From a checkpoint of a small audio frame classifier.
Model: 12.3M parameters, num experts 4.
Data: 39062 training examples, 8.4 epochs.
Rows from block 5 of a small audio frame classifier, named by matrix and row number. Rows with one number within an expert belong to one neuron, the router's apart. Each number is 500 + 50 x the weight over its row's rms, rounded and kept within 0 to 999. All counts start at 0. Numbers have three digits each. After the name is the row's rms in percent of the matrix's.
Before each expert's rows are labels from the 100 clips, of 14976, where the router gives the expert most weight on average: "strongest on" is what is common among them. Only what is clearly more common there than usual is listed. The data: synthesized solo parts of chorales (CocoChorales). In brackets: how many of the 100, against the usual share in percent.
# router: router (model.blocks.5.mlp.router.weight, 4x320, trained with AdamW), inputs 0-159
# up: expert up (model.blocks.5.mlp.up, 4x320x320), inputs 0-159
# down: expert down (model.blocks.5.mlp.down, 4x320x320, transposed), outputs 0-159

# expert 2
strongest on: note D4 (66 vs 12.7); trombone (26 vs 7.3)
router.2 100:573529451442491534518496548358503538460448579477451482428506557446425465491543437511620613468520505536475541517488427555470442453532539587466511548435572571438539496561491347503562526529501511487490399448559541520406534523538560586507504573546483491497469437524448506455458480443515565454467518486470623519446492552444541504511587556515459508480553515533433462594594447484442541561424511505413561506559533508467512512464531485585419484439561535565588499478521575580524461509503440
up.0 086:474480496525515537567500510450496521582587471538497530455458494417494550423446496415484480448551488478504502595528563506452555562482496375407511447545446663533510449470431547462451536559471487540529477570488492568468449523495506479459466419529523545388479506497554511454592539583421488458481471472543422636517464544442485550444499459489529514461485500467483611489502486489548558452544487521553420560493543549475584500508545455546503488396476508594442531529467483503590459606524512
down.0 084:493564552454381468411504490424433481498484513495537513473462458537500443575444512510372490496504491500474512525477530456560449471512521485522510493513503514534535510451422496657506479521488443508509549456560461482538526480458457450483473500600573497488501546536451442543520516454474446482512496533477426356462516564569521591500441544414498565487466518505542499470479567525443543461515523493531431553564509379504502516450518608542457476468446456505557507502522461435457548444550478
up.1 117:516484515510532509483457582538584512468502492399478535517466441487496500500522423488449543471487423427566507436562495439464577513626358504542488536549508509478533572545610483485519520510467498485460445458463485509517444466478440484518363527393517528477511491476521519523448549521512431548514508519564489435502512499482456429454485528530499524470502457477542581395487508499514588537535491553578563437496490426508490501531516440595496582534529498500490413500514487517482546581441405
down.1 113:339545469529397479693502519483505527526556441600499500519607460571496553553545492584522522407514485484517470577505545498520516607461539408398444545525473470519544470620491521504467522497505508530499502557484464514452533554499516490434526503539497504541563514529427559508493544504448512568528498441552449442528528519416488451520431484503530472548501438484553428443500515388377490496457438423533572488520532485467460454394592564438482420515551424518523566494525542529472496518568456
up.2 113:494492498495482565438536513547558531461476490494482490514410541552520516472513475407575534533507515435508526507473502536496558568555460437536492465520371535509478423411482490515495480500503588476490554522554514531600468511548431548514531528501471460438533526498562376489513528549494564557505480475532484571506596535479524458427509518471481532426419427536531467470483500450549529512448552550500523475507482348508521558533524434440456557499422565427520487509390580539491572542555509
down.2 108:470498456471429505523529495568477507503484435515468461541512537321485545490490458500342414341524496558420512468505585610538481388551546388483590502548485505423449421482524471484535397480511518487457451486490501495541546431451606590505340493509452483600490492515429525518492447561545395559475539461451497455547469488491569541509427419524516484518477541489452526519479495534496513500464578456577532504584542542543501502495539495563533448517515496531528491539590408502492508526548478
up.3 106:496558560550472459506448448483473512530452488431470435458578531435563429476643491485482605499549534518438531428460580536460543494524556434406561381515509523518523602489461587471483468473431525434466508554429440480572490444510421495581501501530589542403540442444484508542554580513511599480497464513547532606465564507473500450525530415469508498543451479531513664472416548414484393547562485495496438507535405571432523496503586477483466503480474427514656472439475597452416452469415553
down.3 097:431530495519454508475500602495540539431534503459461568497488530626543440549350451518552558506391480526485537504463486454517490631515542484483469514532479453572540522444400507550503599507499483500507425526485463448478533494516490494444525453448510445494487408560461522576464445473474432527538506445516466446496526389441519458551485540570475502480473464506463510691573548578406499507532473432479482540526495504469424509560492482560431608501518485538553544500540448470469488573477530
up.4 076:574576434567549532411535558481561504457510510582414472472499541497497481518503627487540545464489536479471489405603465522369547516541488438509569476484503503548471485551486496441464442527538440427405447459592647492467580614532384431584453422547485459537461479568515496431389476464524507431487602524438582550497475519494517465540468486540481386536530494492457565504499497529425525508524497523484523612454446426479512521504435598499476481449524487458428423463482454470478547489548564
down.4 073:531501453456498538524487483459447503457519487464519466518566529506457497511507476477506425550484594514553504559497551501559480550458514600491478478472570533520549525446506526418497531492452475488492510415447378566426513529453563427389562613505530445498483370513591510474496520513470526704480438429525477543583494508463527518612499536499438448526465455538495448391460517452518497404609577500448519541449534537506550508489557428491464381463471610619482463425444436398450521513497509
up.5 106:587547524524504485489421552492498434381464448475453476509469501502433418492606513435565569487513516548506502466536531483542470535456505586513484463541502568535409563424556504486423431500515537412597487539543478601526525466504593552473524449530436463502580552519496449512475389476563510515478577477522524512528544494449560521449501362413503527458503474395551484537482503560591490472491465474402475504483554398522531646585447521512512459513474463524480420513475533521528462466464610
down.5 101:460436499470431506540560522481406405518485491554501544504487560383493506501672506465522522552437487538519483607534460465438510548479515645471505498522489557560549531400546469419492441479480480474505477545485521428450493600537453455583428572474503516459487468557401520481597511588402507533541527552513502469482450549482542431546530453482539549495521554476518476633543512480581501529533569473474544516419563474455495492468499579463595477486492509498435436475552472698544595526481478
up.6 100:538486511479457477505600530499439456573515506395453499441492535467502518525457470519501539510447488458542463488525531435525566486423366543495473482560545524466525508427411519504511498563510521506419561560637573391446618469495466564524446501482488387471448538494484510460517493579624590420531469440505478514564509568443482545469456547448484455366494545515522526490471424409439532531506470518379494450466439471512517520577610473491468546489451441463589454499486496488564505504496555
down.6 092:536508504554440558530465508443417493523489537511550437517526570497504538474742481507464563515508582454496524424512501548457518626470481474484539531393475461459468551556448517468501455545519477502483507448505388537532539477470567505462476466522489533538477512442558409480519424514485577609474462560555605586463499502446513432451486449525528516505485543459512476616543520515510498486467446575389597519458474562480539473471464448515499485436481464540494529581444591419496488431547530
up.7 111:372519514473533418380492502542537625548456451509576460514572556425452493444476529540467416434438506577475517497392519504563544438429518510488501446549646450452486431528425471442527487543431426530511455426525536438427540503495545539526510543490499443462459516531504472507577535460405629453517557475619483440463471484522490471497450487477578429492578542398568557508489533574600556506559496444390478461507500445532507465503670521495478610429519512549458589493540468405514481527505444
down.7 092:420541512515450544526486546415610492534570496475528472524398446453477476479470538472565573457517537468530487463502518477558496472557504493575546515489412531477503477591527560455483507503524494484498491496556499507496484414477561464534468394536510458571419459500584492503444423531600613438535427533517479500530527480434539489484539522585532560473517501520482501600410477515375508512549514619464470512448419424475477555512512423492540480520509538440459528446433474463518583445500405
up.8 107:575507486468521482459472530452636544559508468467550470464551444561467508585499406470462530487480490556516483476516515571517546570482658535479422466520528488477493474438389501530497547589475461485526555476578516549435530528522472502513489576475513428442480487539476564514532517478469529469480450604463497465528524480495548463471477472540443443460512416569454506412525502418498474452547407545484552521509491578529499540482483462500489445558513492523474515428640473458472480481468404
down.8 115:385542510535592573513495428534594560547499565340509474536555442536516482486407518497568489525504537463462488467501463349465547522465459429486522485510481527496474449600584493485476396494541511495496461511535582490490517473533452522570475409507466569512477465491458544474500464573537441520472512509540556325405491569509445475563525506552532490463489394505425547412392507452383544551509579427534544533453519508535525478518525490558487478532494605532506490472555451538489485490516520
up.9 089:494472447532440523502536563453490486558490538507465463472473527453581449449446476544526526422438470420470447482507531445414513419412560524505468430545597460510484545436445469538467447533479474523553452433490563486385564465448480585533547589489427409485387537427426542388522387490518503478509442488509473460564499493508544463455451539517501530457505591535495586577466453434442578542439501569398632448459489491461525473569550381516491541562525467540544496435453515448560479503502498
down.9 092:450481522457512525466485531533543414523560453450463524544584460463487555539673504472582464719491575491459462506460457514545516511485417551460533464428480517453519446479431555484553576527532529483497491472513514521471529481413431568538541529532523538477511431448471513493515570523536518500486637511559553573547564620431504375541593491521559495486437462482502500617502495523529511506548507473549486478404529434478483542554480520559450520511447461407490482540468631497493445455548480
up.10 066:415388496470481390473513432491578471506476498563483519541533534628536478521569532538501535452542487510502614480526486418470560469471513542486521386499509537511470506535518526519459432436440608442585481512487614582555435528503475543518485513497556566570508513610534540549422469487511482483568473509453427514455457488501485477465458436465513449598438503441541477506541534381532549503521563537541506475543455489473532458569377385430586448485502372410468511504523401460482449486492539
down.10 063:626558460493535528520521421552572533558509426500494502483537570413503484504601547560463485517474651516444483507514619536596423548534511370517466506432560515465511465479473477515466397452570534520477565467467611538533500454526454527537499524483494474446497499591480450431432493417487578504555507517545449507496532500532460577495532486461462488463558455482446490550495474521481570571521535500501611523512571515438527488489470567525412438478488495591485570530409489668481438475569428
up.11 099:562539473505525404492453542483474515560472493500508456533546582475530485443459514527509427517649476396429610549587502508558488422399448539428466466570468530558490545456420491515599481512536524537529457452585487579469456523469484418560424532455561555524453515504413509514458543538480490492535465490462401625542508461555577547368554536496498510523511575509475515589481487498627594445572590454577453483498518521490623484555506395448496410532456538476516466527463501460528510485576546
down.11 102:585458532489540517608502511509426525520482492569556490500437483473510555535480461469477469610367476576524478568476453525487484469554479424447560459440499485478557502517502552540515532485410481528487447468471539519517498476423514634362562463561482569442532529472452484523522502586526445489535397493522537516454377560545400533546540438446536499503425512489480494466575488546475473578502402455466555492489494607566418464467478589493467502492450420518518481510527545573549491584540503
up.12 110:484449464546439487458577535489564534452486520492381527444464482543587444516577449421450556637442501499557548526487541533469561418487528549549533497509455484526407537435487527534547539508392489522548517417476525489544479510519588619448504575478502521551426461542463501489472445565435522414439519466455544518489558460518542598454458442473431492461509471480502513429468501445584508469577464646633551460537441516502431443511534366441484518488525509605582548421500539540501455512524424
down.12 116:439557506481440462540441471467508556488484493552531420530637545417509481491475486513521455478543510468468518546492583413449481619572455549444502528519517568482514474644542511466427400486508493500499462528510516497562547456397462378509497516559498542571458583489538441446595451466507591546457582505450458515512400502553465445509524471467516440483426466521531509553546451513459477528455536426377542537521512463489542571475483515546547462495441551495522454556463472498474507459513541

# expert 3
strongest on: note A4 (87 vs 8.6); horn (31 vs 6.9); oboe (25 vs 7.5)
router.3 100:465524492489572515450454530515492511553486534457558479482442509504510465531507518540366505540424474437481531513482578515454442496582523376494443508517527457516519553495571564533439469455564506472567451525422498507486415418498479405481501470458440476477553458437528553467449553499450462565501493502551381481545539496543487557504404563522570501485511464521517584422522458408557443532561516490584438444418543481526494516454501514486531561439422480445394467492454433479508545449551596
up.0 078:479536443529435503535453496568557444560417451517482502488493460375461560470603508505482489536474497519508415496489518503456520438475541496481471438592608389461390520516457595579504547544573478453640510587444545511600578443488457577582474579519539541508439523523422475558547508539569518547570439530375437538442410541522482514440486531494499444514467510450677514502462451472494456608502503503403458385475510441401515500572525491516541466552524395458481635488495466519495527537613528
down.0 078:506451511534481562447492593412511390505490496520564514515481471486509590406481454473669540392506511498527471503516488532520511469572530531462534532377515462471467477470433548515508520472455548566485472571502527492499538459431454519630509521487466604537571497468511459498499535524364587459503535567527617460495552421513491342492579514473524449482531493503504513494502528530515587527520527406443510508457471542483493578521425498465407493563512423516466539515449479525539531464480487
up.1 110:544513484450426434454484619442478489521451445424532552556539474512464518550498546474449530545432526510485456543563629528558557486494524511472495469576553557445458538564476467484502485486492506599506331425421554501426434488511516557512447572567518482447585574499475504449552476521466543496477531538421502392488498475457526470523544438494448541473468571531606471467473567374434571417540485533458471483460572505562468509512548524563546420463443448488531499456569543593536634543507570
down.1 114:443592520502575442455486462579511449478478589505513541481588608447534461517504474532511515502489508468549528512487439462426501604442527440536522487510488534474487521541488582442497465510524480459465550521447468498456410497560425542483544480520482530571544565535462483525432561519521536537482391518494481551513419456483374335460375515459590479479460380512485497581436489505484528471546627414503525525464553549477543516516534562514502458466549433552520529534514508334513449522454529
up.2 121:542517419442482453559502611598410496535454423574433571485468546531494508410495575506464519491452517492529477497497540399514406543554521563508424444510538511464587529514542514527498499463472507476446484585536530498510468510534492552443508538496422457506480538493511490500492529549434549428559483575468496499429512544459576507531384434500509464510486447502612414477402429569461521493491460509473534496432555504567497581577503515507511481483409465618504533552485468446512528551491630
down.2 117:521497635524450467510512532531467462530452466563519486531514518476481515472500475479495497409554415475480536549513426447526474539546578498460518494454567465630532506629507521389457438453436513507517519487491484494537527492473551349576513509541539463433525470563520448539385448443581514485513489518521443474479501578484475537527631481486530484521538479497464483510482528453466468541543465510467523533454475530506500389407510527500482485527485492495535434546367479634532507563421423
up.3 095:615461523498501515470528546540403452536522458475532506515498433423433546496453540487449515431458468508501466451381478563544555518459470518495479441503446425471536520536498497533451482439490512432397486525490481563500490545550482511484508517498516465446571476528486436518535444546567506503483431490557479473514417564515492426538485433518593456562413413501475480511536547561488587529529497450472536489482508509562554454497555527537584489395481478430450529499469450461530558516506501
down.3 104:403558491509571461432499448553404425484455409547542471468635526547480567429546490413485518521515442451512495467515507558525439457424462396414524469441495483535545451441503429536495498509500481490512484462612464489509519546442502579480485467509494552580430484606478393521548471515482497451532536465469489403456595428463627499521576471514535489488507490497537475557602523502546477477602658550387490492522518453495502454525392514522589535510531345392499535455503423593518494522485518
up.4 096:596484533515480534334464399548528484531381462572498439496449495514473518540515446466440546418514467514461432478455605497466523477591599455530512502481503593435510578465477459497484439480532523533547459511514503596527452499474490513467459601485470407467473512463591572578560426457478491482539477521503443461456474450515581463507537538603490500521426565494541539515490502560524578509541483491473457534511512427432443515536602465523549439468489523481491493505408410648479526591521489
down.4 089:435563459493441571455535460513495420496499469518524543506529576488491519602584510522586549531652478493547460554511567600493470509428506546443483509501557460489457506423507465448529419502451537498446458489543506442501436412505435439498487566511494485516469567520444571506335498563584503488542547463488559581450405510481379497503629577558538559524471516481496497562511499630530534523473528450536519503488448469464509511524544552450604440528459492499517508532615461402487477485429412
up.5 103:468575510499559531495564499535481423548388448525484569460549548504492539501559393452512525450528538515471480437501485474445569490430394457502503475564564588479537429465515459600490491455566502415473473501493419488535514489571501454506546594472501574527536499402542489499542637431525480500541452477477541447535569489525581543345523456477559577482525480534560521466497515378524442530388467448490504508531519435520542612485565489532543501577449476463511514555393595553572447469476453
down.5 105:465487487538504511421439459424440526464446502536480415567501451616474471384374506534482427456567407584466519524485406555534482412462472424488534470454511495484564511535469549478471391523499488523526487519482596472503451470506575472551427527508483543509604453532605470543443458439493615533488464508533504537455474465510441432513573544458496461497508486498545504529458490545481472491511449534488429486450425433384451513449543496397428547485449462445454531516427366467473454594504449
up.6 123:506481514561456493527408531422488520559492496553462448472492583424523544464481449497518513472501480512393551466516568466521502400469449476460554456585573445459452490517482509486510490525513491465514535475448572557416508525470527538473404591505497496581466484542434587467476513452460508527541505441438538464564567421519532557536500502528354554460458509637455518534564596595592535498469409456523553417508501562521449391519528441455462571562510439573522627472540542511547410530514490
down.6 114:652459475490448427506509531482486522491474461563488502536457529508486527366535491485469531475461435532472508473486450511395482485522451553461460489462509555524454463451453495426466445508492486486514503491493540502539477458473614403529489463522562464551473415520426415552512552579498432502512479524509507533513583449496569467451443497552436462499510433473498481532567487476479467503480510443807492490599549405476497543517404405463515537509457513507528487444469486551485507427496493
up.7 104:439498491510551587438458465610472604544545511444506491501507522488524470544485459480501418427438477488510541463503528493554486472476593469443510457525563500538404505456463572528473561469474596406548544465543532581515446579543572467549422489506400607551556552521422457551453479460530535548425533402575515533467436477497484498427524384510458445496493519486503603471473468584581504488496444487511452483465461504553541525493480529498445480547544473407478404500426553465399536499521405
down.7 104:416600498504599520423500468533527639512507504578532446525360449588515451503409477458512568585475484523513508536482417449439517560581416491526543528510544502512442441485484691425472415496520520506502508528496521514515452487523467532545488427565516514467454493427521475550539453561389422546506630508604606481479458523589511458501538450523501427492517564509524520410537412481446430485523418533488547503433490507527497497528501494515543531517450499494537477473490488480439469538529485
up.8 082:527494435520498472540431444489460528470496428488425532471480541533450595547552499456504567495457505487576502532476531440395415465447513511453577482490454431475548503531402538513508550400473574590534482528467458599397526533488457437485383471491522479481511545504548604535598557547465456482459400517504455541478444457423480523520484541462442524445595569532498497496399506434388603504552458389501466534464509572483459502494528449536455518403490420481521565529490500460488465450505541
down.8 080:466608554485598488539532409638497510550434467473502479507446572455522492529526511487587503516533432411547533496440616477488498567534527414401430485479496455581495508515584612522433522461540506539497523458521544519536508480374477580458610416525526488528490418510507488527455529436497482458487607466561465452545525495480419512528581468450467462525537484515495526498478532568576490559576521619521450456489553470579486500528506500430500668467492402538465519476494409533454508554455424
up.9 108:479503460396417502493422459612403521488473572471426509538520561551540457529454560503515506396535489529434511440486428507517488468482423471445550623542481565428555445448524629504493554484461514491572478507469511502511530528551423539494451508486453541432524539531514472528480402464483512522467597537532477405429463488476508543428629496498368465575497510537618598559528533464486580461578402469501423484526469471520519515585539508494506492551444542419509537450531518529485494514530438
down.9 106:566343548468607436445546487468530494500497470604531465456529580379477510499398530471522496646511414470540483483531570582492492534458447514455479606462460499521484539503582621380492453522475533519531473416470456512531450454515460485503571535516543544490490541578433514514564574571557529455458589554557473452503623488512410524502525390498500485542533522511457553491534518569507477435460508442464526489458537523522520501397435518454493464516539399440485567474477540428527506528483467
up.10 117:460510512473534522488462604503529566496521534495588483515440466630508478533466511543541571517466405510431429543512444529448507440392450488453461425528527475509583431582548435374490482462506501482409529403613577386507544372451469526550391555490459580525472571460503453494513529527498485481472463499557558548473482475452457547509509425448529453492480536487461469479394549425393517434497477444523550387546482571533467485487460496582498550505500528556470531478536527430543403430461493
down.10 114:545517527554430465541507461482451545496543421519462494473522541497527463383538520513517471465566465553502491454465528525451485564474513510481461470483494485462528534440603408474480451485506475515476533548491510463515456544476527446557491525510514341470472438506458490502439369440545535475497539523522411565482588519444499465435501523591478506510503461541465433506547475531457414428515499582444603494466536542516488504477537457455468513501518507457492476510638440525439491614513438
up.11 087:445524541476503494477572464429463529532577426422516463543521536631535506475459484499492451397476484453697499397483640465462548536476503420470431543509567526555434417442421499497540442475448561563562552381430504483483541480423565546614482515393496563577394560507502492451423505495416439451488480416505504448534532507525463494463498461410470411538481569537510534581487561524471504504497490555476580501466571603439474470554457469514466602362473556487523499527450404497529543538447441
down.11 084:450501436462468378543490405477503553438503488501502506475553453505521459568571504503525400485571507496456545440466460523577497554495448471482439468502506505505492573467520534500497573480519493478498495517497472463557546513554457397380460572533532637530528602445478501537485576489567404433481511489469455587474547596654568374424543510498433510530522526474492454498449468464475489516321484533431449529513515490486493481524480461469533499540520331547499494529549561544518427534457387
up.12 104:511515514546514509543441412447488583510545468546441486444463492485477554415395430548522525460483605520427546546449467546494513506519511523443550435449436430506543534529521458439560544538515510470531523598499475524496558465413390408500465523470543497492420559462450579401609453606471485542493454384489529531459498475465490493475551421443449582444417577464514493490494474493577467539481522519458418540477503464489480425567536597518401535590521554479477606477509517512476461506427526
down.12 099:611469478503512465547499505518568588486555501548473532486529530419468546445574479479515576413581539513445496466517512540568483535534419445484513517562559519504419467463471462468504462462448520503459523451495460475529518529482526531478414542490466429459537390536475466548485451464444485517477450451529557527497471524506591423486540510413541493456500599506470459383544543570495502542535467509700559497506539388522507421382552491473439564506447408605525492540443434425490491420515461

# expert 0
strongest on: note B4 (83 vs 9.5)
router.0 101:428518546590519492550483486517574482483501490527543612521582406495563507486406470442550428531525506510521459444500492476568539549426379478551531497455434457567538476520504542452476484435478495543505565508541521444572413510452523425507544411560592613455457568510495543472606456484590475534509587481532523502456417535498477491480440392434523505506470524425482412470395533530563574431538514484528539547461551468526547517555441532407525420496501515461480474498487445425505530452463455
up.0 097:515488461445483468438431472474352496575550409513497518516495530447535535587458614518538467548448415557454465563528503550516486488562486428474551505453475573569486500578457415472478454525393488578491481442482486475535525494538409455474488430464501532526563523501527547464502550517512455474496527525504528454481493550471504437524472498507400587495527520488500628528510465437573616575507517446556444489495513455479544576597498514513492589379457594423424517443524579530525541547499536
down.0 096:551423591469457425479458459469470536434458415540490529458543500548498401468440464483506529506536528553521491598545514411563503560522533518377524514440531476576592553417529578587502588497387500511461513536494559544525509480563547566361577466514375464510511542465501466521561552427529454458489500512502514447512516476480619537506431498479483489493469545525565460403506524486489512472392456456568505529515581366468463571494483447491565500535514513544510509439563517497530480538507527
up.1 108:500475551546538529400525567417424564516447493514462505471631498576502521537485511460503504553415620557605542500464507564445444459607496530470428471475467470536499505611442580412502506520609475485546575555553473525461477554476546541429463517454479495448434526499508503548513581419521476547442523540509506510409522459475516488477479508555612559517502481527519529550503544426455506499382525460443455515571490407506471460492573511527462487495471421570544526472535543482557477424488464
down.1 107:580552391466533529514552609555448452418568517415502511513530451389478494537397505452485505572548523492498522517486482554602526526502511476530522501485534547503452474519353602452477502474497496479540514453559480511428512528478619559413497564515485532390514464544557474507549542367489451559485473455459500529431455458469468496492455473455499605552532421489559470461586468467451514450545425482523506576441522423521521484399529521574395581470482510543454459485533368555511548511534516
up.2 108:432507509565468563531499526496409519517535432534463539559450439517492524554548543532545508441517445600417462492477403575490434433537406507622432524524540457513458486492585450479483425512501574568574458404510522471481450532509423484465496527517522490496486496496466555506516474468493527550465513489520537492470403416533536545550533585542525539382468456425565479355561544492460472563463498481642465448544557513520484441521547519495479414464523406566531462432570529443411415633491542
down.2 110:627448481543492524509558395499514607478529568512544526520446471484510568507577492466527420609366602579530491476501557475507507521375485532517477535440501532504461422506433470578485510498522528531502519502485487457449543466518537570536448543457475539558516555529540530569405548555521458541508434503527435473496477380546560482516555541450438453478491472504387523565563433524491486520450478572612549506525494472580517518634512562469482552485489495437479566500401510543500450495520544
up.3 102:549547551534504559541447444535510563470541483520352492508420428523554522430432477507483551499476469498573547507439497552546561556341519527583496522496477483535442467495427504461520451469450582459499522490521438460418576486477400449536434561523490622522492488463413505520552517440535470463496551441525531532595508475492458504422527528503404581481517494454527482486457461516415503482532379388486483493638534534455584458585549506494492495476469457513533518459403350489535574503500512
down.3 111:496551474466587551526510568548425454489472583500511493426585485580468511539520506551494546537636547560454498541508468487428514569547524425569473506499549501486559512547572560518520521489492474517488498555468491500535475455462553487429472562482504441505447576433517450502544441515483482548476558479389446443492508411517408484509490517377518465493464480485482454475441535464540552509610595547588552539589629530532442537524514448474414539492494560492508475562451517555483540543517447
up.4 095:487620525478497505506463460579486468516454531425568494519513458394514528500492417568562498569492486536497507465494511540490530529527566571501486521487594551539448513553446520488416561503517471446548566533503484469553482567475478569531575536473416440470389520435596516480522494528403472532540437454516496545470492519512437491521569530604493508515439417622467495539515437528577506570537507522455494517548452543456494475395526442502521554471501496576571533471457634434544603531411404
down.4 098:590441519520525437445511454575525506479455499558541488463538455592509565551416472530516484443492525533472507506497501520401548452498475578542563525516450431513478531519511545572430523478382488495504534434544442505437592532575493469454466466471552492566541555411388464516551556495385504477534528568455575587452510576456557426466456495487481522494435468467530498488435475488460529562462419492493510490560536540479575555511534601526468451505502472495507561411531289491539485425561486
up.5 120:500542544443416528531518426485455477480546540513426519464432536460549481512476518519521474403492484453463521530532534492548459471427426533402515547537443458546560542495438595527484469446467480530478542449501421411554493498541539515483439490512545544448599509542570514550520468487600547496536533498475485512554498465477423448486556452522465469492504556474545516525525443601543541513530483458578454468485447412508504520429532513514562484527477421512505471525518521568508660435451518
down.5 108:537371568458532508493498558565464506471433446527506532498522470472494485505376505521530502504408417500441513439477547464519461589426439586505476475526504512471573474621472526482497463530518552485466516530437467524490534597456497430502426445473478484472383486525554440509416546508503484575510520529459413483513492491533486524503570529470481500513462525502550470360380526546506534471594532503488506475485512553548523542430498428447559594509453426505528544462517588541441493533507507
up.6 106:471488485520608539539543571424435523525486555522480468463510489446474485550407520569486539434532450551447587502507481394461484416507572547481489454541432482516565537610451524459490487520546558534485479503410446526456478608583534578477532539496523515552461469453623461510497506573451478569461605514522514501539450410530533433558562505545453514492543491532465574573499573497492593543412462471534536459523506474437412570448519579508482455452482521453463461470461529523463474426490547
down.6 114:455537402408525493481472402498486552563536463535463500493505532589508435512558508422484533572507488537483522497479510540417465542427475513471469524546426533499465508512368512460488545474568493477528517536470484488565470555546583494591420517510520536495467453439593579540613456481449360494540565481457537601581508491501487554467521440556470582521470478497575473546473513525454519361531437570415513476539460556505525482463578421542482440469525410463506458504650546460468530566478478
up.7 108:496514537458413475474493403431570531490460467513551486513438586607507535429434504498446487554514507517460505562540531529296526423431495508514465472551379559529452565503483472413545500470442507476442548407536529535553528580513459508517450481471397414513444520500491460493570548428580531588496516501507465507488521504538550485438523522542491447485468480484473508550448481506430568470514361548486509412528480516556505424474502481458523480482438581531559553498436489543492464383449567
down.7 105:500495516524452466481454554527349498505568512533565491463457453555490457488439536552589489432537503501523508434524535426536511473477444450580489429450535514553521500511481568466491545552501495475519463439540415481473482603429541574603460499428537460398493562489553480577569432521487512475535523494536574496513540471556431423483563515468573555463454573535430482576477506470478475517574578413518535516502548506455513465493590515451638452515525476470494522525421524497468558436491449
up.8 086:476445538462449561554477544534432476537368595503484466542600513571598435493471516503402534454454471506407570469408439522444481400433469528409440547507528579502535438576462622539561476414433473467485599455472554465554534430449463509507571524516500511470606481461534426497544544546495501521533497477447506519402445473469509496472507496478509535455481631498475418501471499517420487563572548589405468438513480454405471464492508483500449503539393465528489493462468523527515496417527523
down.8 086:436431621486446574498490482473437558463432454389508526484452339497532514444625479523467564591474466512477489478500443410578522445563495460509479478483533487515624501584433423622490443485446525489522558463448440510535493654519589547450490498499492410456479537603480505502344459399497499517520575553507438565482574445404480470540325460530496548499538441484497517480541468427432506534545389466484517475520489532539497506478556539505551635473497551509508503461563575534489494512539509
up.9 109:503475503475532479461426539476550564529572448550491489461589542575487555468556472485486461560497561482522518464411517463463490580502568420489381521511614570607430542630494479449485536436466474519487467507563462423546438558468444501514551562439600573535550519506478552601407522465528511406546453498480492440572444538538501541456404515464470439476510492500470541539435516424460604494486446480483515494615516544544500486547447399516493450524546467642493491491545488484506407541480394
down.9 112:472519396562501479375423496513536429517563433537471516485519480491498455576495487518536577508564480524476538495505443683491476605429439566403459486439549506504537521624512458519508480503502498523500472558508497520482523446509470573451510535499490546476497501466460453475497499471478479457558458478481431407510524533376533543458422424591500503537505531503537485421541528481481560442529507344551524488596553463494460548388437478519576503514496544480510583502553504467496535634442489
up.10 098:429521456521454466593492492514539480434564548615459521489527476467437478521438453528448579472512477530494487436559424479509454473533485486547603491541418545637543519549443449565491446523462528507548525430535519506476527556587463570488461584492487472507501483412555451527538524540561455531475583565516451436527502503426477515540456532591420436476481540509481495482442487436587587529421557474496496396428566500480529529509513469524494439429545423383531539507559501468540446484448363
down.10 097:560597491423549548389477514422457571477490474485547567506453539492503527388511502519584470448570443544426516617490458521468513564396501356469525493519540509444506467413526492544437560484486542491497543524569503527472575429550456462447545513457509489453489455661437613506549460565515513546482577484480378604451447487534461507412531407500462580485466507524420556624490474518447514519447498503537456466534607506469480543452472483529506598472445465450547493462484449528532478543530474
up.11 112:482461503566554527488530535515491560562508507588484487549542544474404493444410540516503519447586551510452499433525486554563489441435416504475518552506429515578496456521517504472578437487512493507492484406537457566485509588485518576467479504537433495462435466503468446522538495569422405585470532476542569551492418546537508591535513515469572437457495512551440497496457461595566492543622589451546464546546517461526498454533542589494492540480462512593520454429434565550461443593553490
down.11 110:636510601502502508362519587523647551521531529473526458546485450526511528496461508480489624510534484496425512465541543420420497498619480462602482551508497476451484551435470521523520608486534497478537525437549561517516525537586511493428444525419498489467472555550656513566471532518625497473479469542485538547560524440481487518540558498460501552482554454491534505468620509380434473541549403492549514467525521393460491393551464474494404492488563554541555516606582401448474538477542472
up.12 109:484574494411415439590504500436463486593585530525526484451371425507527461465422503476465465520470536472491478496510484563512493524473437518469525461543539591511374461518417463472484550454479415422557485400590474519496526486474484492564479568498465486451474631514551530545489479564472493533489489505495469471606554488498494535483462501547490473463507491438506414537460473511441565439587460513473402504577526541495506483489566439432441473510420596476489584559528461571515465572505468
down.12 107:441380524441571521402495555517501478484474528480569500501542608460508636527662494536565586549453470503452492477478517471547479646472506369543518426429472510575566488494435411477510518527484502485501498519497485549523494489436482469593550476437476563528489378418577545437384592520475615501489542570457512558515459424500463440542580537523492470509494539512510520516501530531503482584472555517605486490608437469527523532467468523436507509496517370445490522586460567494518532492559478